Rows from block 7 of the encoder of a small masked image model, named by matrix and row number. Rows with one number within an expert belong to one neuron, the router's apart. Each number is 128 + 32 x the weight over its row's rms, rounded and kept within 0 to 255. All counts start at 0. Numbers have three digits each.
Before each expert's rows are labels from the 100 images, of 14976, where the router gives the expert most weight on average: "strongest on" is what is common among them. Only what is clearly more common there than usual is listed. The data: telescope images of galaxies (Galaxy Zoo DECaLS). In brackets: how many of the 100, against the usual share in percent.
# router: router (encoder.blocks.7.mlp.router.weight, 32x256, trained with AdamW), inputs 172-255
# gate: expert gate (encoder.blocks.7.mlp.gate, 32x128x256), inputs 172-255
# up: expert up (encoder.blocks.7.mlp.up, 32x128x256), inputs 172-255
# down: expert down (encoder.blocks.7.mlp.down, 32x256x128, transposed), outputs 172-255

# expert 21
strongest on: edge-on disk: no (88 vs 24.7); spiral arms: yes (81 vs 18.8); spiral winding: tight (49 vs 6.8)
router.21:128179136167196018129111166105140147120120119134133137105128162141129080238179099105149124151115148146173148128165103132137126120139171150174140111121141134139151092078120126096142151151127142157121088145216191163113098085254103134154175126109115099166
gate.0:200128128128128000128169128128128128167128128128079128143128128128218128128128128014128128128181106128128128128104128128128128083128112128202128128128128128128128128100128097186128128128128128128128128156128128128128128128128128082036128103162128128112
up.0:128128128128128046128143122128000128128128128128128128128200128152201175128128089128128128079128170096128159046079129128128128128128128128074128167128128177128128080149128145128159128128073128128105128104128128097128166128128128128128033095128128128128
down.0:205128128128128128128128035078106128128128128128128128128128128128128128076128128128128128128128136128128118090128128039128128128163128085042145150128115128128128082109148128128128128128079189223128128128128128128128128144128118128128128128128128128081
gate.1:096128128128128128128128128128195128128211165128128206128128128128128128128020153107128128117128128128000181078230128128128199099128128128128128128128128139128128170128130105128128128128128128128128128175128128128128217128128089128128128128128128128128
up.1:128205128128048058128124128128112128145063128128128128128128000128073128128128128112128179139050128128128128128128128118110179084128053128128128128128128128128188128128035128186128128128128137128128128128057128196128128128128092128128128109128187152086
down.1:128128128113081040159128128128128128128128128128196072063128128128128128128128128128128128128128128128128128128128128128128128069128126128137095117142128069085200128128128128128092128128217196077128091127128128159128128128128128128183128128128128128128
gate.2:128074103128128128128128128211023128128169190128172210128128128080128128207128128128128128128214222071128128128128128047128194176128150196128128096128128155165128128088128097128128128128128128171179128128110128154128173128128128157128128128104128181128
up.2:128128108128128128128128128128191128128144173128073178146128161128128128128128128128128128128173076128128128128128128143128128067093128113128192128128128174128085128086128159128128220128112128192190053128137181128128128128128128128128128128105128128128
down.2:224070128128128075128177128128128180148128047128128128074089128075128128128056128128030077066115128128090128128205082160128128128128128128128128069159076128128128128171128128128157128128064221205128128162128128128128128128128067128128103181128128194128
gate.3:192128128064128128128090068128128128161076128128027128171133128128128128050128128099162154128000128128128124128128204128148228128128098126117128128128128156128015128128196147163128128152128161193128128128128196072128184222128128128076128128128128128096
up.3:128128128133102056106193128128128107128128128128128128128128096103128128027128128165128128128098103128128128137128175128166128128128128149128200128128151128128128070164128128128128128116169186128128128128132128128112164128128128151149046128128096059128
down.3:128195128128128128103128168128108128128088163128153097128115128128128050128128128128165088128128128128140072128128240080128128128033128128128128128128187189128117128128128128128128128128128128128128128128128128128161128197128175128128128128128128020128
gate.4:128100128128128238151135128128128113128128115128001128141128128128128133128128128128128128128128074128086196128166128158191128128169128049064128128182179128128128191095128128225128128128128128128106128190128128128128031128128128110128128158128069022155
up.4:128128135128092128128125163096067133128128122128226128106128128250148137024128128128108068123070128128207201128070128128103128085134128169128100139128128101128128128155128128098128128128128128101157144128128128181145128128128128108128069103128233128128
down.4:128162152108128139128127179128190113128217128071091128128223128128103176138128074128093128128042107128128128064128128128073118069070128128128128128094097128079247053128156128128128078128128128128128128128065128128185128128152155128106128128128065128128
gate.5:099128161128128128109128128128173128009128102128128075128128142128140200128128128083102142128128128103128084165183128096128128128128128128191103128128128128128084128092128077128092128128128128125128128128128000128128069098128128144183116102141128128128
up.5:128000128097101128139128128128090128128128128080128225128117237128128077170128128128128128108128128128128171128128128128128128128156101128128128128061128128128128159151128128168128114128128128128109128128128229128091128128225128108128128146128128128128
down.5:128128038128128191148175091105128128097128094128128128030128128128128128196107162173128128159128081180128128128128128128223162112047128128137128128128128128128152128152128128128128167128128128168128081128087128051128128128128128128193128128091128128127
gate.6:063079128158128211141128137025128128128128134128170211113128133128128128128225128128173128105104128128128128128128071203128128128128128193128128128068165128128128082128128086128128128128128128163128128128128128195128219095128128165136128108128128094128
up.6:138128128137128128128128155039128128209128128128128183128128169248128128095161128128148079128128128128128128084059177128097128128128128128128145156128184128199109128165164102128128128090128128128128199088128128171128154128128128143128150116128128039167
down.6:128128128128128128128128088128145128171176185193106094161128080128128095128174150128128087128193166128128128066128128128094080128128035086121148128128171128039076128165128138134045081163128128068062128135128128098128128128112128146128128106128183064177
gate.7:128128128128128128099128128128128128128128128128103128130128128131151128239185133128128122128128128128128128128128128128150128128128128080128128128080128128213128128191128100128128244128065043128128128128128128173128216130128128128128128101128128128128
up.7:128128128169128144150128128128184255128128084128128128094128128128100128180053128128146128163128128128142032128128128128115032155128122128128128128128128128128209111128128160035152020128128195128128009128128211108149103082128121143128128143128226128128
down.7:128128167128092128128128195128128113150128128128134128086078128128075071128097128128057128087128182072128128088128128169139128128128128128064178128038111108128128128092128128092173102095128128190047128166183128128092180128166071128105128128128095128128
gate.8:128128128128128128128174128128128064128128053128084186070128128242128128128128128128128128128128128128128179128128160197181128128128092128128128128128179128128128128128177128128128128128057255128199128196200082072128128128128128128128128128128128128056
up.8:128092128128128128128190128128128128194128128128128128128128128128128128128128128128128128128128128128128128128068058128203128128128197061128010128128128128128209128060128128128128128128080128128128128187233128128190128128128128128128128128128128128128
down.8:128128128128128052128128128128128128128128128128043128128128128128128128128128128128086128224128128212128128128128128128128188066128128128128128128128128128128128128128128128128128128039128192128128210128128128128128128128128128128208128128128128128214
gate.9:200058071128059069162128128128128128024128074128128128168128128128068128060140128128103128128128128188128128128128128128128167073114128128128128128134094128167128128128128128128128128128128128128128128173128128128128128196000190128128128128128128128128
up.9:128053069128128028183128128128128165000128128058128128128128128128128128014128128201121128128128128178128128128097128128128153128128128128161128128128128128128128128128180128128128128197128128128128128193128128128128128211128128128128128128128128128128
down.9:128128128128128128128128128128128128128128039028128128128128128128092212128128128032128128128128128128128128128128128128128128034128082128128128174128128032128017128128128120198128082128083227128084128128128128128128128128128128128128128128128090128128
gate.10:128179151128156042128128128128128128128128175128133128111128139128141128084128186128128128128128105128160018128128128157128128128128128152041128128128128128128128128128128128128128128128128128128128070128128128128128128128128128156198128128151024128128
up.10:128156154128128128128128128095255128027128128128128128094128128128128128057128150128076128128128092128128128128128128128128128072128128188059128128128128047247128128128128128128128128093128128128140128128128128128158128186054128150128128128144128186133
down.10:128228128128128128128128128209128128128128128128128067128128128246128128128128128128128188190128128128075128128057128128064090179128039128128110128128128085128128128128128128128128128128128128128126103128128128128128128128128128128037128128128209128128
gate.11:250128128128166107128128093128128150216086128128128100128189128071128128146147128128183128128128097128128128128134162128134128128151110089128128128128128128083171128128128149128108025043068132175128089128128128128128072132128128118128128110128128080217
up.11:128128128170096128128128210128128158128128208052215128128128122128166128083128218098128089128128128128169128208089128179128128128128128083128128187138128128110128176128128106183128144128175072128106128091128128169128109128128082128128128128097128228134
down.11:128128081128128128128128128191128128137128128128128128128128096096128128128128176128128128162128091124123128250118128128128128128128117128115128145128128128112128224128128086128102169076128192000128128128128157128128169128128128128128128128105157185128
gate.12:046128128128128067128128128058128128218094225128195128128056128128128128128128128128128128128128128158128128195143128192182128090039128128128033180128128128128128128128092128128128128128128128128076128213128207188104128128128093128128128128128128128128
up.12:128128128128050128128128128128128128128170128128128128231231128128128128128128047183128128140128128171128043128128155128128169128128128055128128105128128128128139096128128128245128123128070128098128128128128128128128163128128128128128128128128128128128
down.12:128011128128128128128128015110108128128128128128157128179128128128128144128128128045128128000244128128128128044128128128128128128128128128128128128128128128128128128128128128128128128128128128160128128128128128012105128128128115128018128128254128128128
gate.13:102128128128128128105128064055058128128156033128128128106128126128180128128186128119128128042105076075128128128128128128128128128161128107128128097112128152200128128111128164128169149114128128128128128149156128116128128128128128100128192114128128128128
up.13:128223128128128128128128128193130141118150151183128031153074073128128128090079128073128128156128128128128128128072128040128128128128102099128135143128128128128188164128128109128128128128128128105128128128128128128128185128128128143199082128128128074128
down.13:120202128085142128128179128128128128192128128188128101183128128128128128128128189128128128128128142128128044178128101088128181128128145128128128097128128128128128174128128226128161128128128128028128128128128128098118134128128076128196128107128128128128
gate.14:128058128053128128128128128128128179128128057128177128128128128201128192128128128128128128128128128062128043128128128128233128128128128207128128051051070062043198128128128128128128128128184189128128128128128128128128055128196096128128128128128096128128
up.14:128128128128128203128128192067128128128128128128128128128128128128128017128128040128089216128128128128128193128128128128128128128128128074128128183128128128065128221128128198128128128128128128128128128216128128128128128128128128128128128128128128061128
down.14:128128128128128255128128128128128128128128128128128128128032015128128128128128128128128128128128128128128128128128128128128128128128128128128128128202128128128128128128128128128128128128128128128128128128128128187128128128128043128128128128128128128128
gate.15:171128128128128128128109128128128128128174128091128128128035128128186128128128128128128216128172128213128128128128128128128128206155128128075176084128207204128128156163128103128162170128172165148149128128128128059109022070128128128209197128155128128128
up.15:100128139128112128128128128128164128128054128128128128128128068148091150128128159128128072153128128128128128128128128128128128054122120128222128128128128036128128128128128128121128128190128128115108128128255204177128235128128128128128067128104128128178
down.15:110085139128171128128053128128066128128128128128132128128128127128128220128128113128087096128128128128128128128128128128128076128110128128092145106163128146128239128157190128128036076094103066068128128128082097155189037128128128128128181128114160128128

# expert 4
strongest on: shape: star or artifact (44 vs 1.3)
router.4:136090125141165044138129092133095125088146067111089128128107119162144135216130108154121166140112072111135143155153138168133124118117141121172144117105133158177188140137132128142153107194132217103131118139219199131142164089198123126163139128130117117140
gate.0:128189143143070128128128128030128128128128128128128099174128220128152190128059067094129184128052128128128128168128128128149179097136128128128087083194077128128128128128128101128061205128128128128107128156128128073128078128148128104105128128154079189128
up.0:128174128132094128128128128088128128126128000128128076149128128128128128128070106128128128128063128128112128167128128128128143081128112128123119101150080128128128128128128101128078226185128233128108030109202128128128064128179135128128128128140046114088
down.0:071128071128128128128128128128191107100128096128128128128128250178128128178128181128175103128128091128128128128088164128128128130128073128128128133128159128213128128165128184101128128128175128128128128128128128101128099128091128128128128128142128227210
gate.1:167023114128128225148128128128128176178128182128123128145128128128168203100128128128128164128128128128078138159108128128128104128114094128128128084128128128081128109128128128208116128101118128128128128128128128108102128193086128128128070128148128066128
up.1:110204128145128090114128149128108111128128091128128128128128078202057031128097128099128053128128128152189128128115159206104207128128128128128128164197187128128128164128128128092128207128162128128105128128128128151128099069128227151128128128106128185128
down.1:124035116118178156128128128181159157128082128128102128128128083128154128128152099128128175128054117128189128128128184128160091128128086128118128089128128074155128137105159121128172128056150128065128093128128128088101090073079128097128087128128067128128
gate.2:128128128128128128168255128128128128128128128128128185128128128128128128060128128080128128096048128128128128128128053178128128168128128128038128128088128128057128167128128128128086077187128128056128087128128128128068128128094172128219128128128128060128
up.2:128128128128178128128128128128128200128128128128182128128128128128128128046128128196128055128128128128128128128171128128128128128070128128128128128128128128177128128128234128000128164090128128128128229128128128128128206128128128128061128128128082250128
down.2:128225128128128173128128163128128183128128128128128128128128194128128083128054128128083128128128128128128128128128079128045128128128182128128046128128128090128128199128197165058128128205128066128025128128128128128128226128128128066128204128085128128128
gate.3:128128128128108225128128128128187122236159044165076128128128128198083128128098128128128128048128022136128128128113128096128181128105070128128128141128128194128222128128128128132128128128128162128128128128128082083178091128047128143128128128128128067128
up.3:128128128128128224128082128128128128215128026184128128102128077128128128128083128128128128049128046128190136128128168090128128129128128128128128128128128191128199128128128128094128128128128138128128128241204128128163066128060162139128128141119128128128
down.3:128089128128128128128154128128128128128066175128128128128128128128128128072099128128128128128153205144149197128098140128128051128128036152115128128128128128128128146075128128128128128113219128107128060128128103083084128128128128128128128128024057128103
gate.4:128197128128091128128128128169128128128128068128128186182128128128128128128128128128060128166128128128128064128077187128128128128128063128128128128128179128128128128128128128060128128128128207078128128207128128128164137128128128180128128128128128128080
up.4:128128128128128128128128128128048128128128128128128128128128128064045088056128128128128128128128128128128128128034128128128128128095128128128128255060128128051068128128128128058128128128128128128128128128128128128128212128128128128128128128128128128128
down.4:128128055183128128128128255036128128128128128128128128128128128128214128128128059128128128128128128128128128128245128128205128128201128128128128128212128128128128128128128128210128236128128128128128128128024128128061128128128128128128128128128128128128
gate.5:128255128128128128128128128128128128128128128128128128128000128128128128128128128128128128128128128128128128128128128128128000128128128128128128128128128128128128128128128128128128128128128128128128128128128128128128128128128128128128128128128255128128
up.5:128128128128128128128128128128128128128128000128128128128128128128128128128128128128128128128128128128128128128128128128128128128128128128128128128128128128128128128128128128128128128128128128128128128128128128128128128128128128128000128128128128128128
down.5:128128128128128255128128128128128128128128128128128128128128128128128255128128128128128128000128128128128128128128128128128128128128128128255128128128128128128128128128128128128128128128128128128128128128128128128128128128128128128128128128128128128128
gate.6:128073128128128128128128184128128128128128128114128128128183128128128089128128128128128128128029128072128128128128045128128128128128143198112128128128128152128136097128128128202128128214128128135128180128128162159134093128128026128128128128149128128129
up.6:144128128128128128128128084128128128128128149128128142128085128128128128113128128128128128128168128175161128128128180128128180128114128128212128108255128087128128128128128128076128128128128128128128128128128190128118174128179166128169079128095128128162
down.6:128128192136097128128126128128216080128128128026204128076128162062128128153174195128128128141168156128115128128128166128207128210128128128128223128128128107103128128128128128021128075128128128128128128128128128128128128128128076128128136049128241128204
gate.7:158126128136170187157183128094165109145128128128047128128128164128128179128168182114128208113174048128128128128128071037147068128128128128200128110141072075181128128128159128185128105128096165089128128128128193128128128128141092119128127128128158069128
up.7:166095128137161223158191128080128118145109128154083193128128136145090180027128180108128208128195075157128128128128092084151128128128128128151105100128099128169128128128147128204115113128123171128128062170159128128114128175170091115128071128128146020128
down.7:063204098128128163138128101128085134128196180067090128128101135099092128175071069171128105090128109173128128172128179128128137128100164128154128172128128141117075128154128202128138197166128136128112187128128163128151128128128153128084165128128140128226
gate.8:128128128128128128128053128128128128128128200128128094098063174128204174128079030128128128128128104128128128128153128128128166128128128128128000072128128128128128086128128128161128128180128128128128128128029128147128128128128128114128079128103128193103
up.8:128128128128128128128128128128128128179128091158128140156179048184083128096128180128170169128203128147128128128128128162128128149128128128128216128128146128026128128128128128128128096128105093098160128077255128104141091128128157128113128128128128051128
down.8:211128181128123128150170029128085128128128185185128128128128128023138255128128072128128128128026142128128128109080128128148128092128128128128083128128128126128128106128119173172128128128128224147116128159128128128200151169128075038128128128128128147128
gate.9:128128128133128128128128077197062128128125128184208128128128128128128128128072128121128128080128128128128158128128128154128128161128207189128128128128093140128128128156128104128128173128128128128128128128105151128128202128128128147114128128128059078043
up.9:128128128128128128153128188128128128056128128059013128128030128145202128100128128128128128137128128128128086128128128128128128062128091093128128128128201197128128158094128128179128128128062128128095128128255126112128128128128128128128128128128163128191
down.9:128128164113128128128128128128101102128128128232137128058088128128128128128128128128128128069128169128169128128036128073128142128128128128140025128128128128128128128123128104128128128128128128128098128128128128148128084153128128128128128128189128032128
gate.11:128128128128128128128128198128128128128128222128128128128128128063128128128128128128204128128021128128128086189128128190128128062128046128128128085128128194128128048128128128199128182128128192128128128128128128128128128128128128188201128128128128186128
up.11:128128128128203128128128128128128128128190056128128128128128128128201128128128128128128128072198077128189128128128128128181064128128128201128052128128128214128063128128128128128070128128128128128128128128128128128128128128128128128057178128128128128128
down.11:128204128192128128128128220128128128128128128128128128128030128128188214128128128128046128128041128128128128128128128072128057128128128128128128128128053128057128044066128128128128128128191128128128128128128128206128128225128128128128128128201128128128
gate.12:128189128128022128128102128128128128128102128128169128094128128091098128128128128128163128128090128128128012128128128128128128128128128128128076128128128128128128094128128128184128128128128142128128138179128128128128128110110147128128128128128128200128
up.12:202128128128128128128128128165128185128094128128168128128128128128128128128128128128128128128128128128128128128128128128128128106128128128220098128058128128128128112128128128128128128128128128128128128128128236128128128128126128102128128128128128224128
down.12:128128128157082156142171128128128128085128128103128128128091077128128128184074128128128128128224065113128128128128172128101179128128129093211128171128128121165128229090108128128097128142128128059128128128128120128128128128059128135128107128128128128220
gate.13:128128116139109192148091128128119207045081128128065128157128128187099096128086205128128128112145128128096128133128093174099167160128144128173128128160128108206128162128133104128128128134160128144152196128014071128128128128156128128131128140128052184152
up.13:128128143128131028113147128128128046192128128128128128107128128089176178128169031158128142130106128177147128111128128089169092080138128128085128128128128166033128089128119128128151128100114128107118067128245176128134128128087128128138128112128190036100
down.13:128060070169128155136128066147118159059128128077128167154165086128128128128128128128128128128128128098075213096184161128143128193128162128128128074128136128156095112167078128128082117195164128052203128128108128128108132105128133204128128175128128125113
gate.14:128128128128128128117128128128128128084128128128128128169198253128128128128128086085128128128089128128128148128138128152166128064128212128128128065128142128128174128162116158034128128128098128128148128128194128064128128128128128128128100128110128128128
up.14:128128128128128128128128128128128128128163255116128145128026046128155128204128152128095070114227128128128128128167128102105128128128128128128128198128128128234128128080128100128128175169128128128103128095128128128128128128128128128139128128128128128128
down.14:128090153128182207128128146091128128128128070128128128128128085128128128163128128138128128128128128120104128177128128170128097128128128186128219128128127128092107086128122128092169128128128128128128116060107128203128178117192128140128109125128128128059
gate.15:128128128128086079128180128134128137128128128128128128128128183128064036065067128128168128128128128128079191128183128128133128094128128128128128128152087128128128072138128128128128128193128128128147205128128099128128128128000160128135207128128085128128
up.15:123128128109128128153230128169161128128128128128128128200128195128128128128128134128207193128128128128128128128212128128128128102128179128128128128152128128128128075144128128128139128128079161128128128022128128110128128128128113128128128128144128090128
down.15:128128113128079128153128128114171128090089128128055085128128128128128128128128128093156128128128128128128128156128128128128128128128128128128087128128128079128128128128098128128198128207128128128128095128128128100128128112128128128128128128128128128255
gate.16:128128128128128128128128128241128207128128028128193128128128080128093128128064068128128064094128085177128128146085128128128128128083128128128091128128128128142128128128128128079128128128128128128128128128038108079128128128210128128128128128128091026128
up.16:128128159128128096154128128233128128128195128128128128087172055128072128128128128128128038072128055175128011128104178128128128186128128128065128108128128128128128128128128128128128128079128128128128128207128128128168128203128128128128128128128043128128
down.16:128156060128128203128171086128128128128128128128068128128153128089128128128128128128128178105090064199128128211185002128128128128128128128220128159128128128080128060128128128189128128128128128087078128128128128176128088128128128128128128128128128128209

# expert 7
strongest on: shape: star or artifact (37 vs 1.3)
router.7:125109125109157043121147129189124135143095091136068077112152155162127066210107096150084116109128099114167150123129131149134109118164180126118143092112119121145125132136171136088124121110150214109141138167183176124126156102186173133154141127116120117120
gate.0:128075128128171128096128128128084255128128128128128128097144162128128108190044128141129128128128128128128191128128128128156128128128163128087063116128128128128128057128128128128117128060128128128128128128128170153128128128128128128128128128128128128128
up.0:128128128128128128109128104128083215128128146128048066093128193128052110128068128136117128078128128128128161128128128128149128128132168128179058106128128128128164066139128148128128128128213128166128081128216128128142128128128128128099128128093128128128
down.0:128128128128128128160128090128128128040128226165128148128151128183128090079079128169144157093128199128075247103128213128128128128128128073128099128128196077036104128128095128165128118128189085128128128128090128128128128128128128128128114128128128128128
gate.1:127082128128116077085128084128128055128205019102158128144198128213086128128128128128146140128145128128128079128128128196128128136128203128128128128128128128065050141111128128128128081165128128113128099128128128128104192106128128128128128112128128128128
up.1:128128128128128128104128085128128128128128128128128183128128128128128128128128128128092128108128128128171255128128179128165128172128164128055128197128128164128019128128128128128128128128128230128128128128255067128128089128110187128128128128128128007128
down.1:128193128125128129128137128132128128128128206128128128128128128224128128128128128128128128128239128128128128128161128128010128128128128111128128128128046128128128128128193128128128128095090128128231128128128230128128132113128128111151128128128107224128
gate.2:128128128128128128128128128128128078252128255104128221128128128128128046249231128128128208147015179128128128149128128128128128177128128039128128128128154128085128128128128156128128128128164110128070128128128128128096128128128191128128128128098128128128
up.2:128128128128128128128128047128128128128184000128196128087128078128151128128056128122090128128128128128128128128128164028128128128128128128128175044128128172128128128128128110128128128128128202128128128124128128128128128067128128128028128128128128128064
down.2:128128128128128204128128153128128140128128128120090135089128128128128128128128128128050219128128128128128128128128128128128128128200128172128083174128128151128128128128182128139128128102128138128029167128128128128090157139128128172128128128128128128128
gate.3:128056128128037128128128128151128128128128128168054128128169068128165032128093172212053128086128128128128128128128128082157072128128085128128128128173128128128128128128128128128128128128128128128128128177176128128128081128057128102190128128094128080128
up.3:128040128128128098128128128128128128128128128128036128128197128128169098095128128128093128078128128128128128128128163115128128128128077055060049128128128128128128087128128128163128128128128128128128201218128128128128128208128128128128163128128084051128
down.3:177128128128128128096052181076092164128128166128128128128162128186079128128178128128128107128154128128128128128169128097128128128128128173128072128024095145128090128128128128128128128128128128170128128179204128128128069098128128128103058128165128085072
gate.4:128179144114128128128128128128128138128128128167047009128128128203164159128128116128128128128140053128140114128195101127128227157128128128128128055128128128234128128128122128128128162128206230128128054128128128128128128051128128128128128116144190128172
up.4:128078128128128128128184128128128128128128128094128194128128128093073128128128175128128128128128212103097140128049175128128030099111128128128128163128128091038128128167131115128128128128069059128128180128133128128128128206128128143128165128128055128128
down.4:128128128146128128128128128068128135128164128128044100128128209128166128128128128128128128085128128128168098128128128095128160128128191128166128090142097168191128148128128043128128190128128128128121128128121128128157101088128128122128128128128222168158
gate.5:128128128128128128128128189128128128193038128128128020128128128128128035128128128128128128128192063128057128128128128128060128128128128059128128128128128128128128128128128128128128128128128128128128128128128128128128128128128128187128128128128128128128
up.5:128128128128128128128128128128225128229128205128128128128128128128128128128128205049128128128128128128128128128128128128128128128128128128128128128128128128128128128128128128128128128128128128128128128027128128128128128128057128128128128128128128128128
down.5:128128128128128128128128128128128128128128128128128128000128128247128128128128128128128128128128128128128128128128128128128128128128128128128128128128128128128128128128128128128128128128128128128128128128128128255128128128128128128128128128128128128128
gate.6:128143128128128128128128128128128128045128004142128128176085128128128128128128128128128155128056128128128128128128088128128162128128138204128128147128128128045235128157061128128128128128128128128094128098128128128128128128128128128128128153152104058114
up.6:128128128132128128128128128128128128061128055128177128162128031128128128128128128128128128128128185128128128128128128128137225128114150128091128128128128128039194094128128128128120128128128129128128128128128128104105073128128082128128128128128101046114
down.6:128128128128128128128128128185135128170119128052172128184128077128162128128128135128128052128128128084128128109128128128128128111128128128090128128128062128128069128128128213128075128128102128220128131128128128093128180128057202208128166128173122128128
gate.7:124128128128128128128094128128128091128128128128128128128182222128218046128187128128128128098089128128123128147128128128128128073128128170128128128025128128128173128128128128128100086192128128128097164212093128128128128128128128128128128106128128128128
up.7:128128128128128091128128128128128077161128128128099128156128156203128128128128128021169128156128128128156094128128128128108128128124189030128128128128128128042100086128146128128128128128128128141128128128128166128135128128183101128128128128128128128151
down.7:128154128084128128128128227128128128144128207068128128128128128155128128128128128071128128177128128128096128128095227128128128105128141128128128128128128128128128156128128128128128128128140005128153128128128128120128182128128128097128128128128128128128
gate.8:164171128176128128128108107128128128128128072128086128128217128128128128044128128128128234128128128128169218090246128128128128128181128128128128135128128116128118084128085114188173147128128128123128128128128128128128128128128128141128149128128128128157
up.8:128128128096128128156159132079128128131128185128168232128001128128128128128128171128095092153093128128128021146059092128128128128118128201128128128128128146128124128128128140128128128128128069128104128128233128190128128128128025128128128128128128128128
down.8:086146128163128128128128128075128085146128085128128128128110219128174128128128128128128128087128128074128128128193128103128128128128128128128128128128145128128101073128128128136128128128128128128097128128128128128128128128058128128128128128174128128198
gate.9:128159128128108128128128128160128154106128128128128128128128128128128128128182128206128128146089128128057128098128088128128128128149128128128128115182128128081128128128128128128128128128128128128128185128016206075086173128128128146128128147117232128128
up.9:128128128128128128128128128128128128128035191070128161128083128128128128128128099162128180128092128128128128128128128128128128086130128128151128134147128128082128128093128128047128128128128128128128128128128128128128196128128128128058128128128131120210
down.9:128128099152128128128128029128149128101128128128128128071092128128097128128128142128128128128128128128128128128092128128128128175128128216179128128128161128212128234108128154128128128128128128128128128077128128044128128128167128085128128135128128107128
gate.10:128128128128255128128227128128128128128128128128128128128033128128128128128128128128128128128128128128128128128128128128128128128128128128128128128128128128128128128128128128128128128128128128128128128031128128128128214025128233128128128128128128250128
up.10:128128128128128128128234128128128128128128128128027128128128128128128128128128128128128128247128128128128128128128128128128128234128128128128128128128128128128128128128128128128128128255128128128000128128128128128128128128128128128128128128128128128128
down.10:128128128128128128128128128128128128128128128128128128128128128128000128128128255128128128128128128128128128128128128128128128128128128128128128000128128128128128128128128128128128128128128128128128128128128128128128128128128128128128128128128128128128
gate.11:148065128128128128128128128128194128128128081128059128110128128141055135148071128128128128128128128128128169108128128128128128128093034132128128134128128100205114128128128128128122078009218128128128128128128128100159128128079128111128056146128128128134
up.11:128128128128128128128163128128128000128082128128128128128128031128071096128128132128128128128128128104210046191097128237128128128128128128128129128128128128069094128128128128128094128128128147128100180128128128153128128186184215163128189128128128128128
down.11:222128128127128128128128128128128128088168128128128128157128128128128128128128128128076128128141128147133128128128128178128128179128053128097203162047154128128128128128128128175128111128128058128128128161125128128111128128128128040128128128128128128175
gate.12:128128128128204184128128128167128128128128128093128128128128128128107064128140128128128128128128165128128128128057080128161128241128128128128128128128128173128128128128128128128128180128128128128183128128128128128128090128128128128128178128128128095088
up.12:128216128128071181073128128165226128128128128128128128128088128128128128128128128057128190128128128128128128128102128128128167183128128128128210128128128128061128128075128128128128128176128128128128128128128128128128068105128193128128128128128151098151
down.12:128185181128128128128128178128128128128128187128128128128128186128081128063128070128061128050128128166128077018128198128128128128128020128128128128170128082168128065038128162128128128128128095128128161128128128178128128128196128173128128168128128128128
gate.13:204128128128128045155128196078128018128083128128144128128128128128128052001128128104128128135125063069128128128128128128147128128128128128128128128128128080128146167128128150128128128128096128130128082128128164162159090128208128128075128128128128191128
up.13:149128128128128128128055128128128099128128128128128128128128071184233119228029128128112128128141128128203128128128128128128128128128128128072128051128109095128085128128128096128128128128189128130128128192128128128128101128128182128128128128128255128128
down.13:128239128128128128128128128211128128128128128128128128128189128078128072128130178145128128128128128128090184128198128090128128140128128128045128128123128178128128073128128217128128128128128128128128128128179192087128110128128093128175187128205066128128
gate.14:128128128128128128128151128026128128230128127128215128185174195128128128128079164128128128128128183128128128128128128218128128128128128128128128128052044128128128128128128128042128128110128128128128120128128128128128128128128128128128160128128128128128
up.14:128128128128107128128128128128077128128128128128180128128128181128128128128128128128128128128128128097128128201172128028128128128128128160128128128128128128128071128128128164128089128128128128128128030128128065128128128075127128128128128128128132028086
down.14:128199184128083128128128128128128128128077128128147128085128128128128128128128128211128128128128128128050128128128128198128128128128128128166128128128128128191114128128128128128128128128128061128173128075086128128085128128128128182128085128091128073128
gate.15:128128128128128120170167128128128082128128091128128128128235128128128079255128128128128128128128128128128128128128128128128081158128048047128128128084128058128128128128128128128161128083128070128128054128128128059128128128128093128128128128159128128128
up.15:128128128128128128175128128113176128119128128128128128128128128128128128099128193128162128128167128128128128128128128128128128056085128128128100198128128128108128128128197175128128128128065128086128128128128128089128162128128039128128128159128128218128
down.15:128128128128128128128128070128128128163179128128064100128225128128128128128128128128050128128011049101128182187071028128189128128209128128072128186128162128128128128128075128193128128172128128068128069128128128128128128128178128128128128085128128128058